Weights of a small image captioner.
Model: 32-pixel images, encoder width 256.
Training: soap at rate 0.0032, 9400 steps.
Rows from block 2 of the text decoder of a small image captioner, named by matrix and row number. Rows with one number belong to one neuron. Each number is 500 + 40 x the weight over its row's rms, rounded and kept within 0 to 999. All counts start at 0. Numbers have three digits each. After the name is the row's rms in percent of the matrix's.
After each neuron's rows are labels from the 100 texts, of 14976, where the neuron reaches its highest value: "tokens" is the input token at the peak. Only what is clearly more common there than usual is listed. The data: photos with spoken descriptions (Open Images, Localized Narratives).
# fc1: MLP up (decoder.blocks.2.mlp.fc1.weight, 768x256), inputs 37-73
# fc2: MLP down (decoder.blocks.2.mlp.fc2.weight, 256x768, transposed), outputs 37-73

fc1.254 094:558545479500466558451499538500522430540459429401557463486507436455483515480522500481500588427514428509534531553
fc2.254 082:520502530580525416517480531577448517521546525491471433532515492452496463477521408469473502501530543541509482508
tokens: "consists"; "."; "red"; "white"

fc1.391 099:522506501522531500501412481566460434506425485551392443523523523473495556492522477470506545548443501427481492527
fc2.391 102:475532501556471441497574532576535570534514481501437483535636575486512509546564469510418547551495442490444536492
tokens: "picture"

fc1.548 104:455491531502477435479485523539549464478483506462505474468453499519501451499570470455537451491495501556539444510
fc2.548 098:487485551500490479559529522548575485449458443485535513489427486543472433536512554473564493548448455572466497450
tokens: "image"

fc1.200 091:513533510487523461473586491455511512509468511483461473517510520509495532474532433526542478537494408521461506468
fc2.200 090:528518532445569463461548540474462536445488511451448466465453483510453509429505514471431510461456506494454513457
tokens: "of"; "there"

fc1.762 106:521563473567522580495497517482517485497474477564463486489532498451536446507514493430491511438517440456556461506
fc2.762 105:504494489499471528486528593525476492529512485563444550463487460565536516514486414500540483479537504476495471449
tokens: "side"; "vehicles"; "beside"

fc1.536 093:447487544549460513472472481510422521515521448508506478409512565549496570423502511496529479475506519473489591534
fc2.536 101:507503557494529493468483473471491514465561440520436486515515519510520528492544501577508523396541495476447434512
tokens: "consists"; "depiction"; "images"; "kind"

fc1.558 106:510503461461459516573473544523492450475496517474492507490447464473493549546550489588434505516448574456474438482
fc2.558 101:546517453488499564481528543461526504511452449466543513530502502515502545499477436628486435452521625520532462401
tokens: "also"; "them"; "even"

fc1.198 101:496489465538573460472530542478465549526463495455524432528555533566518497505509545456547451475509454485537483496
fc2.198 110:515538414502550505448504511420481522492431548508502467530528477467527467434470552522476500464528529568564562479
tokens: "i"; "there"; "where"

fc1.101 102:415469505539490514514493555484478470483497512549485406489508512483527543437510516535591478490436509449503499545
fc2.101 107:504517486489514596532428487541522496496518488556443457493539512480501489444579495520517498480469508425524414480
tokens: "picture"; "looking"; "pose"; "see"

fc1.157 097:519421396542512511502514527401478479460451556476491472528452481534480536496525495435554478503481538458474484537
fc2.157 097:477520489493466529484483511446459490461529475536483458458537470606578454484521532479504559554592471511546498386
tokens: "so"; "of"; "beside"

fc1.331 092:485509450546510498471424575457549459459514489485547423529457536474454449481453503539510513524475487453484559512
fc2.331 096:455560519432550551431481514403550423497558461416483475493445518475452434452496500529494541461515500461493426491
tokens: "picture"

fc1.371 113:505525454464491485494527468445477416493463407437451569395493521508532529535525484496490474509518516540483474481
fc2.371 111:468559462508568593493523473511485477429511386500498530496492512502518487493528505585479529504567498456585536435
tokens: "picture"; "here"; "front"; "as"

fc1.350 092:559475530475556482505515535481529554468581513492443464497494500531484603482581510472538491461454440539549574493
fc2.350 090:575483477519580499498480557539495471511558616513461490530422582462537492494530518519468473498481501458567508445
tokens: "and"

fc1.605 094:496480568521513538447553495498550592541519502464522468510480459499413455550582473468568490536401529498487507515
fc2.605 094:497536491525513557512489445462544555543526489488539508433442557610487440600492584485538492554508488532549438492
tokens: "in"; "their"; "the"; "at"

fc1.380 095:559527494533485564402465474574525445553520490421568444531455491503535453507454437476481474486562512449498516495
fc2.380 094:544565528519490492457460501497521476580500463393520440579453542485467464525482464516482448483576570534526483408
tokens: "with"; "ground"; "is"; "table"

fc1.673 111:456503457511527462500480509496493483517506525500531585484436470498428509533535474547514580519453516480532475513
fc2.673 116:459535490591496485473478474489467490476477629510571466551431571524416511479510488497446571559525514470487509493
tokens: "side"; "center"; "front"; "foreground"

fc1.569 102:432485492470534448491498491467464448508471565442476501491523511489482445512492498522608458516502473488434448538
fc2.569 103:458489515559493504477528562490488431490536468564547582517554519544419497506513500489528481446515538455471513481
tokens: "can"; "person"; "people"

fc1.287 102:497492540522479523578545575501518522470471532487487495483497458528507498487489509516500475521424461436479541538
fc2.287 105:567478561495486551468490524504454511495491562490510585466502459491542500517558516510487460457474484521512490402
tokens: "inside"; "of"; "tree"; "trees"

fc1.222 099:518515477553504509486533525500481533486425415565512606547446489474534554482495573522553559524496464521485480515
fc2.222 088:550491529518494467471502474533479493548527477507510537494482455511490552476504548489538499515475509509494487469
tokens: "in"; "either"; "both"; "-"

fc1.453 102:523462525461566468546500543453458446488514488413532500473480449546462513609451567529503450500520523453506544492
fc2.453 099:507515528492488489447505544465535489563475547498551527463455507431472408533528466531467460539511505361512499473
tokens: "dark"; "blur"; "cloudy"

fc1.511 109:478476465454486542467523457496520448473504474525555545472510500543519455450522565444498460503471439506493476484
fc2.511 103:500511504508498556517515472560472537476469472569556486425482562514603475522494519529484549504553511414551509558
tokens: ","; "as"

fc1.355 104:545489498550531538498520506486408494459499495529507504501511506539495475531528454551443433490460502461483545514
fc2.355 103:469569465537475483401539555595466533488542435488495453516527483512505442462503491491415506580532530475472527443
tokens: "on"

fc1.539 105:565470427494462551458475540469488509522471452494413531457462461482540568392540468503537479475406481496528446488
fc2.539 103:553527539516485513483538478471548530500438433497443443493517528520477552434562495567462446490500497561492556549
tokens: "in"

fc1.148 127:465535463473485484504508548464509431525469535528521480508532512603483551555504544453508447509512528485526514513
fc2.148 118:523497434510560504554502552497494438487465490519547507553514457547454524498576540515450513490501495484453509446
tokens: "can"; "so"

fc1.691 105:463498507428475531466544441542485418467431440482523531419524505473481531452497513449495458510534496587507471477
fc2.691 103:482491514503464488483504438508522463482477478487501499477507528431453491499477512462462481489523493518531468478
tokens: "through"; "among"; "from"; "to"

fc1.649 095:568514468547463473487536531489529485490476471533521426495563517524416507489426493500493426461545508499464511525
fc2.649 098:441556512477501478513490460529444486476533499468511521499486464465456519499522513464524468504528543443459499502
tokens: "dark"; "blur"; "wooden"

fc1.398 098:570526515540417513484497515494490502485405451528473453472498548478541533460553404529497609570494486471536534524
fc2.398 104:452553469402455526494535499497491491482558486552512529495500509472470466499486486530532488565527503524612489490
tokens: "written"

fc1.438 095:529574533462503474460556466493430532469543501484486476419460524469446515503534473512554484515523497501531533524
fc2.438 097:474503536555430471511604491536483492542670536538494448543491442475470507507538514537468498477497463438513445440
tokens: ","

fc1.166 095:524505521417532543531501492555437553558491539376472508486480544444524553445528461518522532428505535508460494517
fc2.166 092:461490462549465537491500460490512529523593509528481517541448586531458460428442466509484506507434495517524431437
tokens: "and"; "seems"

fc1.365 104:570531478530513538484471470489522500526502545555524495501538548527546500491545533480518488430477547636451479538
fc2.365 103:561554493493526512510505487557487520578519530417483490472532516521477471472511496511454468456387539587502454502
tokens: "also"

fc1.695 102:518523539549455485494517547509567438444530505476503512484489462579539486517505521483519477476480460559435497490
fc2.695 102:490464467493469483518488505462586480519555442482507485421489425506434438462545437521522509583453442475490459486
tokens: "the"; "each"; "a"; "here"

fc1.346 095:490514510478510544451576423472534509528432485444470484507544469453523467504526514521507509529546489517502533564
fc2.346 094:484526483480526487520541482494588441465498507405438552484475478508526417451515517437534480582482474470510501461
tokens: "on"; "towards"; "holding"; "near"

fc1.727 107:523487451502491548466482488487475475528477411484437532495567507508508466485494490458538548437490457575515551477
fc2.727 100:542407512480462445482551485526518510548464558520493520473531497428469525423473491444503508528439485550423557440
tokens: "in"

fc1.288 105:473506539472471474450417536528537430538463546531576463464491432522540520499486522555504545449467469467432473529
fc2.288 098:465489491531455470583530491520496484504457548488492542471492509456523471441504445547508514465528533453466506476
tokens: "image"; "picture"

fc1.552 099:560463571534492520481599499462544516477416493478454467474498516546517500512572505541506557507476439522495531508
fc2.552 099:518509512521462454444524547467498615476497554516519461532497534549505446511452475550553583521492504539544533473
tokens: "inside"; "in"; "there"

fc1.574 094:560489467447545497479535487503489512492442529521518495482521573488527488517527511533555517460519503504419515539
fc2.574 086:496458523550488506520550492503474493469501531489526510543492543486480469502547512542472542507551547556415517525
tokens: "standing"; "present"; "visible"

fc1.736 117:498427529482452478494493502526466513476519565493523492426436515463500511495478534497503453511543510493556460554
fc2.736 113:532518543495427514492568540483496438443560478450488522539458528553597490488518525559473555542488494548467508524
tokens: "clicked"; "of"; "."; "we"

fc1.608 109:508477557517487501534472585525446422547469476471519551510452477531475412537503445516440496485445499466507533497
fc2.608 111:522490531528482449529542524543496445530485460528525508470500512477420424509458472473514470465504528587518543446
tokens: "image"; ","

fc1.162 101:558521525470484541454459536484484500558497513487473506555498499459462580508483464494547510491443501440544527574
fc2.162 101:536465508459558572526483504480513454543532541480553459531593407518495469556586505497544586485485525413493429464
tokens: "see"

fc1.423 100:463448536496519525499519455487469355380478525542483512496527499484538468444419469457548519514535449511539501551
fc2.423 104:483474552550565476465534537519490451413544414468511524522507486477568525501517527493500568428508509468502579481
tokens: "inside"; "page"; "city"; "screen"

fc1.376 110:541507560487512523451451475550461450514468532430525545460516525584565516529519548511551404500507490534472480450
fc2.376 114:519513559492544514512455518543488408519474551504518497453559462542432503466487567426489408540558521567454517501
tokens: "where"; "written"

fc1.386 103:530457504469505472597520540521528514459440473430530559503522493521517514469480519493529514511473439509535470524
fc2.386 108:485520503518544474518446497498497572477457477464530534492460488485531508476514567468488583507454554464490449522
tokens: "and"; "few"; "to"; "-"

fc1.452 104:462469463447527407464510537503491470516516493450506511516500459566525445476501494533449518458425449528446466554
fc2.452 107:456475432464501523491505550423501473488494466485501504540548522488442437460447512561466492507570468475472411511
tokens: "image"; "with"; "and"; "where"

fc1.21 095:508518489518519548470491560484549454445518594515499500481465484451473560508485456521486472484468448469488513550
fc2.21 094:504536506574472551484425439538508474478481515488520497514494546487517478517498486506492478495551504507565528510
tokens: "picture"; "is"

fc1.155 099:485461481436479482401442561514497443497507528554441453518492435476497498534427507482523469428497489489508560497
fc2.155 104:499457517479482441489523544475568458476507513554500440429506349521492529487493487530601498515537513445493473496
tokens: "that"; "car"; "glass"; "mirror"

fc1.249 108:456540494514502511489436464556403475544523521529486421545486597454501520546488552489505499521481421513520500510
fc2.249 112:483512492499555518517549478512425488494569472514457497457461558496526466501548551511500464482586495478517507610
tokens: "on"; "see"; "glasses"; "monitor"

fc1.687 104:463470505531535475474529518531392507535481544536590603436447450518488506514532453505477468447503483474521514532
fc2.687 103:436507515526537443553515489546446455498493566482623490497441426478529522534500450547512556432567488490511525479
tokens: "also"

fc1.456 101:490527474495527425519455452475513502494540602520517476494509508494496519524468462459508488466562548546456419504
fc2.456 104:512497456517450428535532471481495454502569502454542532543412548495554507497446510539414478490491538559511481510
tokens: "i"

fc1.175 103:491499462443566463489494496524562499474483467423515525537547537514471472527413560497471520465576474541520494488
fc2.175 104:553560498510510474563513508503519518538490484515449471491647507499432448431511555477461501447498465564510501419
tokens: "in"; "at"; "on"

fc1.105 121:494490487482491507544514561414564499492460514527500525425465606560443542467534513451500497495513484502526502492
fc2.105 118:481482504482577494455453521501540443497407499522445469494498496522495550521524544480512489584512507483498633436
tokens: "so"; "having"; "contains"

fc1.15 102:469478563514462492501507425575505522491522508489479546522456517486546514420507445506490548494494502398441466523
fc2.15 103:543581425483508497529472512524376480539529537482539477466520426535545457506597508480455563519506531482520495499
tokens: "with"; "to"

fc1.485 100:520413527472594556496526499558462542484455481494548532501535562532505494483476513455517439504483512527462552572
fc2.485 091:514490504554490579546525541600546402497483518502502512511517590479476469473515450471505525481504523521431531508
tokens: "standing"; "are"; "is"

fc1.137 087:502556495491516443491503528521508517563539467555480468430560489498478478484449505477552398463611520553543464530
fc2.137 088:476488480490486545511475490513501469490564530461475572565508464542531461554490538414543533512521543479514486448
tokens: "in"; "a"; "are"

fc1.304 095:513506520488521452469480481401551480497536551466474533496525457549500475485442423549542507494526534530464568508
fc2.304 096:430450473498561498444485494529529577491574517518527478476493521472460570459443426521476510543508527494524456458
tokens: "inside"; "of"; "other"

fc1.562 093:518459476531490519509492508520456543570534476493541525502501493519557517462425468525485499464508444482548565560
fc2.562 091:525467476474538543475491527505536537500629519508459573517536523535548559508476511536511514518506486495516531437
tokens: "with"; "having"

fc1.594 102:482471508554532500509541508526449474464470531483498470526539552450536478555525493539502500458386439503458490554
fc2.594 094:515479553514510500502441531491562531433463541514484539472536566493485478540493511502422518458470504490483533501
tokens: "standing"

fc1.308 103:501559527522544508476509417514466509531542433495474504470557486505521507499447458433538508450479450455519453507
fc2.308 094:429486437495492495531502553536530564516593551559454531505607482418504548488475482461465452505527544441526472398
tokens: "the"; "a"

fc1.17 093:478520547448518508454602438494442482478429522468569496508490539486546474575576506557464482570429517538496619476
fc2.17 095:531564489515481444479523583476527530463416554496446496485499470413575422435560470411367482601533543524554557392
tokens: "on"; "at"; "floor"; "there"

fc1.102 113:563537513525483529489454506501450496540521544511487542488483490487487482522535473509581455545447488481491551506
fc2.102 115:561537432482482511524582504494528448462539469572484560507472491528442504561484486553596462495481536433521536495
tokens: "can"

fc1.561 104:524540457486499506507534436481452520558496548443551507478487540490473525449565463461565415507465467522496449479
fc2.561 103:465484361434469547452423514500493555413511497463521511498563490491462517491474396437503545405521481482479505465
tokens: "water"; "a"

fc1.686 101:471453518464458495476442534526488461512540516473491525509551495496522464519479492484534520473520494513503566541
fc2.686 101:459394474523531531503474545455526470497456488510493507498497523488487506461437505576518574451495543503507476484
tokens: "image"

fc1.236 097:460502464536475506494508516431554478552491532574480370499516392386548496557483489473485445530440591493451496530
fc2.236 096:513496451520566483577528470447513454523459490524526457432519444387510437457503521548460497570473546526495487510
tokens: "so"; "red"

fc1.79 097:481418555485539558506518451443504477484480487547477504537532461419466453494524524452502510518502504510450514522
fc2.79 093:565507520524495522401442442482501508442548537503540535583460466488482467483542527527498478475471508594559552476
tokens: "is"; "there"; "person"

fc1.347 098:564528463453514515476505477443428557494512530589530534484557535532495508509503574521526531482499495471537512520
fc2.347 099:534474463528512497537479519484516518483502469566526510431486537478450456486526490410461504488501520482559397430
tokens: "that"; "her"; "his"

fc1.466 099:473504530460476445464492517520480550496517461541440469504471512492461492479565496496573523427518544404465528503
fc2.466 106:468514485531529589462535484536423533487474480532449465499477502510524443535534519583478515470541512489458532436
tokens: "can"; "there"

fc1.294 090:521447488389496452446424539547552519498497508530514509580483461550479547507500519373611493512491507578513457526
fc2.294 093:549420524520532535466441501402502534494439515508528517520470501514525512453518478481481456539508492532541392468
tokens: "the"; "on"

fc1.122 103:582566494459453508511502534520543531488466486400512450568464464490520525429447485466535491508504526462474473471
fc2.122 112:578582509447525493488505511497506522470524487454541488504484420470511524419454465512526522428544528527466547489
tokens: "with"; "shelves"; "racks"; "musical"

fc1.707 103:450514504521418568447586462468482506511482483514484489537512514478518484516492510530554561461505539595479489553
fc2.707 105:550480530498489503457542519503547588483504529508521457518524496521481477527502491508519513489433515525478483452
tokens: "inside"; "this"; "outside"

fc1.339 101:511537466540473470476489517454456514530512500476493536435468446514467516486463524517518499556504407488504485481
fc2.339 102:429541527505531401513577534445512563490500489523426554484468496420499433455391511515500514551513504439554425474
tokens: "see"; ","; "of"

fc1.473 112:532525500464549540440533521501545435480530465489522502479468498411470468523490462571492506476398549500526506539
fc2.473 108:545486470495440533479523517528565502477509508492442466507519560540465488527513446505472483539406525502532448482
tokens: "smiling"; "guitar"

fc1.439 102:485486520516513417494429503430497508488459540419517518558483461461416501478497536399511469536486490526608497486
fc2.439 098:515447458538521507518391457465491512490436518525516500412537486435507497430498521452538533554480486530502515505
tokens: "so"; "wooden"; "i"; "light"

fc1.580 102:500471481523537465515529500498466429475513496459529485531502527465527454517523572621510538529418562480540532534
fc2.580 098:467530450532521417519484524432521468457514538476501503510529546499458446472490540499369508536522457433467572414
tokens: "on"; "the"

fc1.99 089:549485482526486513430579627482493549438466498581524527559510537468609509503485536432588542498565569481511468511
fc2.99 082:483467538500479542438485549511501561493451500465509518528497512493471456479490493449588501515502518532514542449
tokens: "in"; "the"

fc1.542 126:550539407528496473502485526500483459492516539490461441481559434509444493450603526450536467490508417494481410545
fc2.542 129:483520409480591523517516497467412420501483526453479520469502526454510429555484506523522497451521451544433568517
tokens: "can"

fc1.341 093:626509518452453434475427465501547460514488532524522516519615420495528501515480485485458458498513519535507490506
fc2.341 099:449555538532481460513492402558518474457524529494477565457541449559536502537458474477556511529524474528550492452
tokens: "white"; "colour"; "color"

fc1.264 107:466474544524558508487559515431427517521557445483552512465480483509546513488507457476490470543499531495550583556
fc2.264 104:530476508490541472432599547535483512561513489499507521400512505533537549507511471436506535554521535477454496433
tokens: "side"; "near"; "around"

fc1.3 103:474513482494501501473539548488485519491536500453476573498491536446401457449516461473441489508550449506520474589
fc2.3 097:518558515470484453467499579463540572487549553392404529493539488448442465565546529502468544596530511477519495405
tokens: "see"; "these"; "contains"

fc1.586 107:568457543529413542532505526597485509416474527430479519535515477488510458501475560490477546461512429512479470489
fc2.586 109:557524455479536457495503525537496539489509558514505470519505419436536462520527539488522604517549533525498503519
tokens: "may"; "to"; "number"; "help"

fc1.459 088:411569475496490591463430485548450533451561518503541617504568441592526541458504498496505556474546479555517500493
fc2.459 084:492494515487459631476456531510481513529673500561507496492539524543535548524508468467513520562486518465449507420
tokens: "of"; "few"

fc1.495 089:587531509497573549546516493469483493467546471396561510497468557492481493501474481610506504450489537501504494523
fc2.495 085:527460476450456503465470524490499505515689473455509482558504461531449578436476520517535507448544515482511454458
tokens: "white"; "blue"

fc1.134 110:491514535481474528469425457531489465524542480436498554536552507511491519448544473481537529531450448440541470513
fc2.134 111:527508583555487538458489455516581505544600492515546533472518521467519430515550487475468469517478498436474466489
tokens: "and"; "i"

fc1.661 088:391493520527474570409546486496497551460525537548491451368458464442510488508507515475483500477454471487523514510
fc2.661 089:498452510487443517518508511440513550542604542492513549437508474527513503501504551466510477484508504482482496411
tokens: "a"

fc1.578 099:578533528464561565463544495551528514497483504529517461494454460553500526465579404500493508490505500530548434469
fc2.578 088:500504462539536456424587536548459472507547470522463482469516501521434468574516370470506526484465460511454511451
tokens: "side"; "front"; "beside"

fc1.526 095:543551506490516565524513532437404486501544494491521448502531502454524538533484522443554489461453424510515512532
fc2.526 096:458440557504458523494474513473506482507563478475477556512465526473532432465572484494534501518444551492500495452
tokens: "a"; "the"

fc1.167 106:525502558509443534490491520417488505500456434510491478501508534436506543515482465507463527462546467460480504539
fc2.167 106:492510485521534580460520519457488533481526474539506489544517487450439506505440431518435506501522515517558469519
tokens: "is"; "electric"; "are"

fc1.646 114:464484550524501497409503459504484469562495492458549571509572503519528518455508505411510468519485462487517457554
fc2.646 109:489485508533486545498444476449526449524478512528548561477539437463484475487505520519468462536531515507492521458
tokens: "where"; "the"

fc1.129 113:474487456420526497464474525492473496461510419414482581408523546406451491415493519473495507559547438430474533499
fc2.129 113:568498524499464493459492470470535538416479530506450553462567526487504451545459514456528466509480534497518512460
tokens: "see"; "the"

fc1.161 098:498486484547468518541442486381518522516493459569552551544514480516521538544534453506452544445579448551523453561
fc2.161 091:517508507546458492512496490536529479498633498507488505508479480479536492497558442543439527427514536554477511523
tokens: "see"; "this"

fc1.170 115:534453492455504536549468508476529424447510528503463531423547495494452550486513456536477430503515523466512515446
fc2.170 116:494433550486454527532517541456474428527409532556526428505494429501488561515564532543463517530553501499492537488
tokens: "of"

fc1.2 107:529586570516453461511500523521480482550479552514450518517539569503482466520501466472508444453482459410490482481
fc2.2 111:501570493424446514491544475509505502506445547548434491507561448519508474401498397530511437537498476477530548449
tokens: "image"; "picture"; "a"

fc1.255 102:525447536472478492502451501520518431466523476513529508494494436433508510504485465509502505546519509580508526489
fc2.255 101:556481583559464557494502499473489410497548465466515493495562512522559502435457509584544519451419546551560569442
tokens: "backside"; "also"; "television"; "can"

fc1.34 097:508484525456571568527500468520451499482484469553563540482502501500523556460486530431545561500501489501569555507
fc2.34 094:465512527537520547527537505560447469526510492520511549503556540512408473516469493522461451470517557520463557408
tokens: "is"; "can"; "which"

fc1.624 103:525456472503516474517542492562433490505520460526432476447461483625533530474562577505517586435567465425569528457
fc2.624 103:480520452501579561501502465524512514504427468599483426415474500524514501528509533476565552525530474473491474422
tokens: "and"; "image"; "-"; ","

fc1.321 102:535431465468591403544523498536476493474434385580567474509530498566524545492456452521553482524455452543536467485
fc2.321 101:511484523439544506524487478573520428505577485468534525530538543499505490461540476558581555532469518537544492529
tokens: "side"; "path"; "center"

fc1.234 098:587529450546541534446487533477470519510493510519466458532497561455583596521505472537565539416487462499462458500
fc2.234 090:557527533539506534566483508510416532500447466540467538499499549482530509543508454507543528494441520534527533409
tokens: "white"; "in"; "the"; "of"

fc1.75 099:418556468439461461444443382568459456451489437510452478510520512432453531480444435475423474545454491526527455532
fc2.75 104:507518484450498439521477488545521534463617485499535551475554522528518457536498460450423532536493496537523431491
tokens: "of"

fc1.91 095:424510411478483603476517472437432569431460513475519439447521525577492493516466506532509541498506487491431447523
fc2.91 089:514493484525474517521506484516499550496532568470486477496501475479531509504442543515495481539461514539450486454
tokens: "is"

fc1.296 096:466473410443571390457477455561465508520492568523498449439562452542471444543437505502406528448468537502460482499
fc2.296 097:474477469510471417535482516509493483568452436459534488506498491481438483500484508570473511466537534468537478431
tokens: "water"; "river"

fc1.150 085:572408534509504511533539521464536544470501522491508505498471531496501434548500580474477469545524446484556514538
fc2.150 083:480519461478503503529484525522536464428597477498456541473507468524539495543499518540523585523507471512530443476
tokens: "on"; "in"; "with"

fc1.527 083:540412493457497508476527433536471493476491490600487481503492571560510468516513448542486513482506487568542492519
fc2.527 084:480496439514456518440502537562463514499668509485542528484525462482490470461510503558530523482541477502497528451
tokens: "a"; "carrying"; ","; "see"

fc1.353 103:541465460472507524553525560481453495513480559477522564480564458516487558487513475560562526530502519552552552509
fc2.353 097:514524474559490447482473520486520550422545445509477517445513486507476504524451555536532538474521507564492553433
tokens: "inside"; "of"

fc1.271 102:477540474521540512567524513535487469540539514450452495516427458430538459515523490578544518540507466485510435518
fc2.271 101:447566447504567536439502435559462502430518480577510454525481484444523403481433534467478457520528532510425522516
tokens: "white"; "red"

fc1.723 104:548553526499484480517512459540484500463562509487469517515435448540593564420502492473470458500411512441503420476
fc2.723 100:537487488502475534477547507511489499467569453425492470474483419516504525419439514539432530507483479435553544441
tokens: "with"; "the"; "kept"

fc1.725 097:404456528500495471486537528453498492501507483500558539450511475556568554478505468517511497478495498541450436504
fc2.725 101:454480530590530476514523548518536497469476463452521562435447452512560575496532556465578526525543493498549487519
tokens: "clicked"; "the"; "zoomed"

fc1.60 096:511528543603514500522541533465531447543445506543461535524490550489492507539452438492463468531546462520517519484
fc2.60 099:545536496493454541487501487452479463475503498498465509507533494494552475497467420467576513489519463508492468433
tokens: "image"; "the"; "in"; "on"

fc1.95 091:539563494393483530593492554481459516564443532505451444496467532510571483494494497461419553508591471461552450550
fc2.95 086:560563532530475521557468525547459543524430534492477449479481489515461455480484446455449417507545507541499471452
tokens: "of"; "."

fc1.90 107:513480521434542539421518522566480517476468496473514474574484498498485544513431556467516442495494438567497592546
fc2.90 104:478453484473533487429508434493458569486494459462443503573552439502481498541499504515534530507503475569530533470
tokens: "on"; "is"

fc1.373 103:494550498466451496521464502514523492452482483536567363565491490551523560508509527529468409537505450449483432509
fc2.373 102:510483433471512502475459446453506479506514517452519470513495471533484557541474477471476506530486485472530436514
tokens: "picture"; "of"