From a checkpoint of a small image captioner.
Model: 32-pixel images, encoder arch vit, encoder layers 8, decoder width 256, decoder layers 10, decoder norm layernorm.
Rows from block 7 of the text decoder, named by matrix and row number. Rows with one number belong to one neuron. Each number is 128 + 32 x the weight over the matrix's rms, rounded and kept within 0 to 255. All counts start at 0. Numbers have three digits each.
# fc1: MLP up (decoder.blocks.7.mlp.fc1.weight, 768x256), inputs 0-127
# fc2: MLP down (decoder.blocks.7.mlp.fc2.weight, 256x768, transposed), outputs 0-127
fc1.644:171115179110148164114161053163135093181153154146122113149139160129131188174096139135086138135109084091101141145091137123137108148081128141120104086096116091120095123175085143102147165184171132176009171132161117140145103139148105217069123094158107141153092137088111119158124123102104116133182161069134086177083092130179130064089143137126181175104118134161116102140102103116115142165047
fc2.644:066157118163105144095112144130133166160178164171118171115079114094110186183120108136119123074151138148132106052179086123165160105170141097136098078115181152205135175087131095131146115098179080148051155099135136145131115112125143129117188136145119114082185141172079124107160120122144054170099079175111089175130128137150079106078048133133115182118144140094108079136131129102156144158159
fc1.645:122142106137120103166134129167167104107132160165110144097185164114104147148187169108145115078138053124160143156104123148099137124113103175135096162108099149114094154141151128120153132095099102126144142139120162111207120149074117140117071124118088107190126137133096142164092175121147108109148116128127182080101110083110071105116139149152192125106108133123088100095116119105125149145103
fc2.645:131100145176095141119046113149140186149143113142120138163056127135198108186100095146142137084037121099116093099113148112126115140144158131090097150128129127128131115126153091185131141097098125119218080116144086163146169129117129114110151029128129151158110178175087165149131132114137148140098160128115207086148103112148078112183059152125064118138118072137070144113104127104160198119138
fc1.646:145132109119118123181151112118132104120107136178164152088141096148074118114093124119154093100124107074119077080137120062168087131094090085131114127115123112212067118131147160110210091185103134121174160136142081101151138124177132133104067113146157159075099148145098171055189073126106107086183136119076119185134127165127135147187142090134121169104161111107127122142123122118148096118115
fc2.646:151109171157149123151123133144107090125129142141141159120076076091149100138121093138047129150147054111098115130130085094059064144123109102084161183043214119149091078155148151157128134162118129090107112126105106109170141110167108049137104119126119145118119089158139087119128142128133100108117208119156151126078120136133168144152092134125178060155181177099166176126127157089135161115126
fc1.647:095208153213158151125169147108161184103230093138078109138156130141171186163162114162129107095044137173154120120078116180183102175150104126107112085067115122166141102132128168130108121102188139116096120199085069135113081068115179190141176075118180094075170226154109178157182103101148139150112133056153073125110101153170107151121084125081124109085133140161154162141163175063148111091096
fc2.647:087136180148134082092103176075170105077123141142096115093173188083197108091099052119176102063073063195138155124059100099144156113121147164110201103128097160125116086102125144205127101120096095163098141167113144053197130126064168116089108126170123050089147131214135114048129112118173081102153136111097055186083177172193081111147124138149108170116152092125202142091106100127148118137146
fc1.648:124164104149123143074167127143154220157137156134071158166120181162127114117093066165108089182172141157124113096166070124139123192140149100051193071098132095100157098109153074164164074146081144102159133130112059137071097126168149138131143166161122113161132109128155121038170099078164103122127125152064119142087161101070140143170143133119090098092140084121117162099105086096161114058138
fc2.648:137113085110159092119159160220107165086110130112115211117127057129153138134142042135084158153155102092210105139121072139209193119114135189113139138164138202149088138101127183120151136153173119129176146189131054111182093177117205148177146182161099101139122075215143123116095127031205119153171186143112104189131132072059160143106087122111042095146104151101089155199171171093112089110133
fc1.649:083069134113082104092156139107108115112179167138074135181139153123178107143172174103142123164154160163181097094085162108107093170131163111159033102100112118111070103168169107135098136136199092067161177161113073117128128080113140098195118153096148112077109131126073113165117126059184074104130167054194128125119124150065110107143124162183124141130109099125108155117120141140160099156162
fc2.649:130137120141116131135124123158142156178167144083176140141142087072104082144138155088134087063116068194152156145095129114140149151166190122168105122148112162134104128175064116123124182108122056192118175184140124099122120169102053087151131102079154152150094115255093174141148108079166128161134164066111098151116165163127126085079136082064161127136168094129113145113052153114137046236137
fc1.650:130106182160145099110136115121160093188079184163165125149124147116136160075127078099066109130103134146097090155119140077074112104177164109110197146174108136150152149177133147141152136150174108142111183064149133132136179138123134123124102111117187135149151094128126115104148138074143118166103138168149071150123077155192090097159144132125120112111129090142117132126166120140087139136161
fc2.650:074138138117169134156093124111167141171197040151122142150194172104166125100121173111111173111154075120143068080146133166082174084146186119080152131138124193136137124192096115127071123180109020118123158055112157141101157083182165180106156078145101133179110117205160138123165167118148056064119139142121145101123082153121185131114136085109107085131116113065125089064148134093091120110191
fc1.651:136117150134161183106136106100062074110070130047091138110080152179168121099126125135136116114156100086140134131088095094132146073078153151139159073119094130192156119092121138075161091061129110115086073069122133137142110119098139111128075134181132128145143136124151143120126117106078145108166132201119187131172180081192166083124131118163126170150198109104182121154171129097143107170188
fc2.651:172116183147161206086094128198184113150145110149164114159088106142125153145112165126134156119117107091110148115127214186166182165111108114132109156156131101097122066108118170137117108129106164116181092085125113112111111128142126140140144105145106088143109104177154073117109163114101114129098166129076149106123140166103171161077125103060122129167118102088143108184104166096090144119193
fc1.652:123140124154166150117108147094168140040148135138175107096159166124131133131108204098140162116164142079121193115122116073153124120117105130122127132135140102117145095187155133137136104117133100109124152139149080136146167167150102134112123101101150089156102158078136118154101144129079174130133155064130142161114206166135122106124112096148126151149109128104187173092153198178116133143111
fc2.652:166112133117120165115093201124117131145074093123163130165151153134092083157145067122126147095177133135135148089145099087131160102088177130116078111167183067086123102090124122145126125106118079112144151165144155166129131180116115139122111051032152127125136132081159131155133082157122168114095180119175176111140129112110119148084115105119115179129156089078152065142120119219123137130098
fc1.653:156165128136095159101083127129090144123112094141109137089124084103071184195073079147125144135163160150081142133142182136142189044144191108113118120155113089155130140154101089131144131166146090168072152139061118172126150140078108133145139115109139154152135128121099147161134146176116162137216108132148110205100135151080093097133138181104147144138108097159087137075110191097114111159154
fc2.653:172061140123069134114079183187127141111087174093087175136160124156176136147153162164130140110190133100151089176115155148150133119080120148122183090144188094154106113158128098085120163165178164115105140123176127110141148194145072201191088157097159167143128151234101164124099148168170072069172126105153111139107101047062106129098119164060113166161171117132178097122104218104153134074131
fc1.654:160141123170097113115166163116086119086204137162178089101140150133118094173131103164075110097167100149101108134125098139157098112078098147129124165153137167128100153163152060101119172104134151144149098157134120105117167187129102142118140147157166079120087078111102094195132132106095176116097120147097104070097113123125125118153119096088125152077109131090156143127096116096144075094086
fc2.654:163119130092148074120146152169125127074140109111085152149125126084080164146101088138135147092147094097156179110142130178147064180165078126080120139094168101178124105088080164118138145128151116159161108133066127180159155127136116154124138125116098161110123124166161161101161153120126149124098110073149201123118088131157111110131154125116177154098093090097109145107131162132128153126096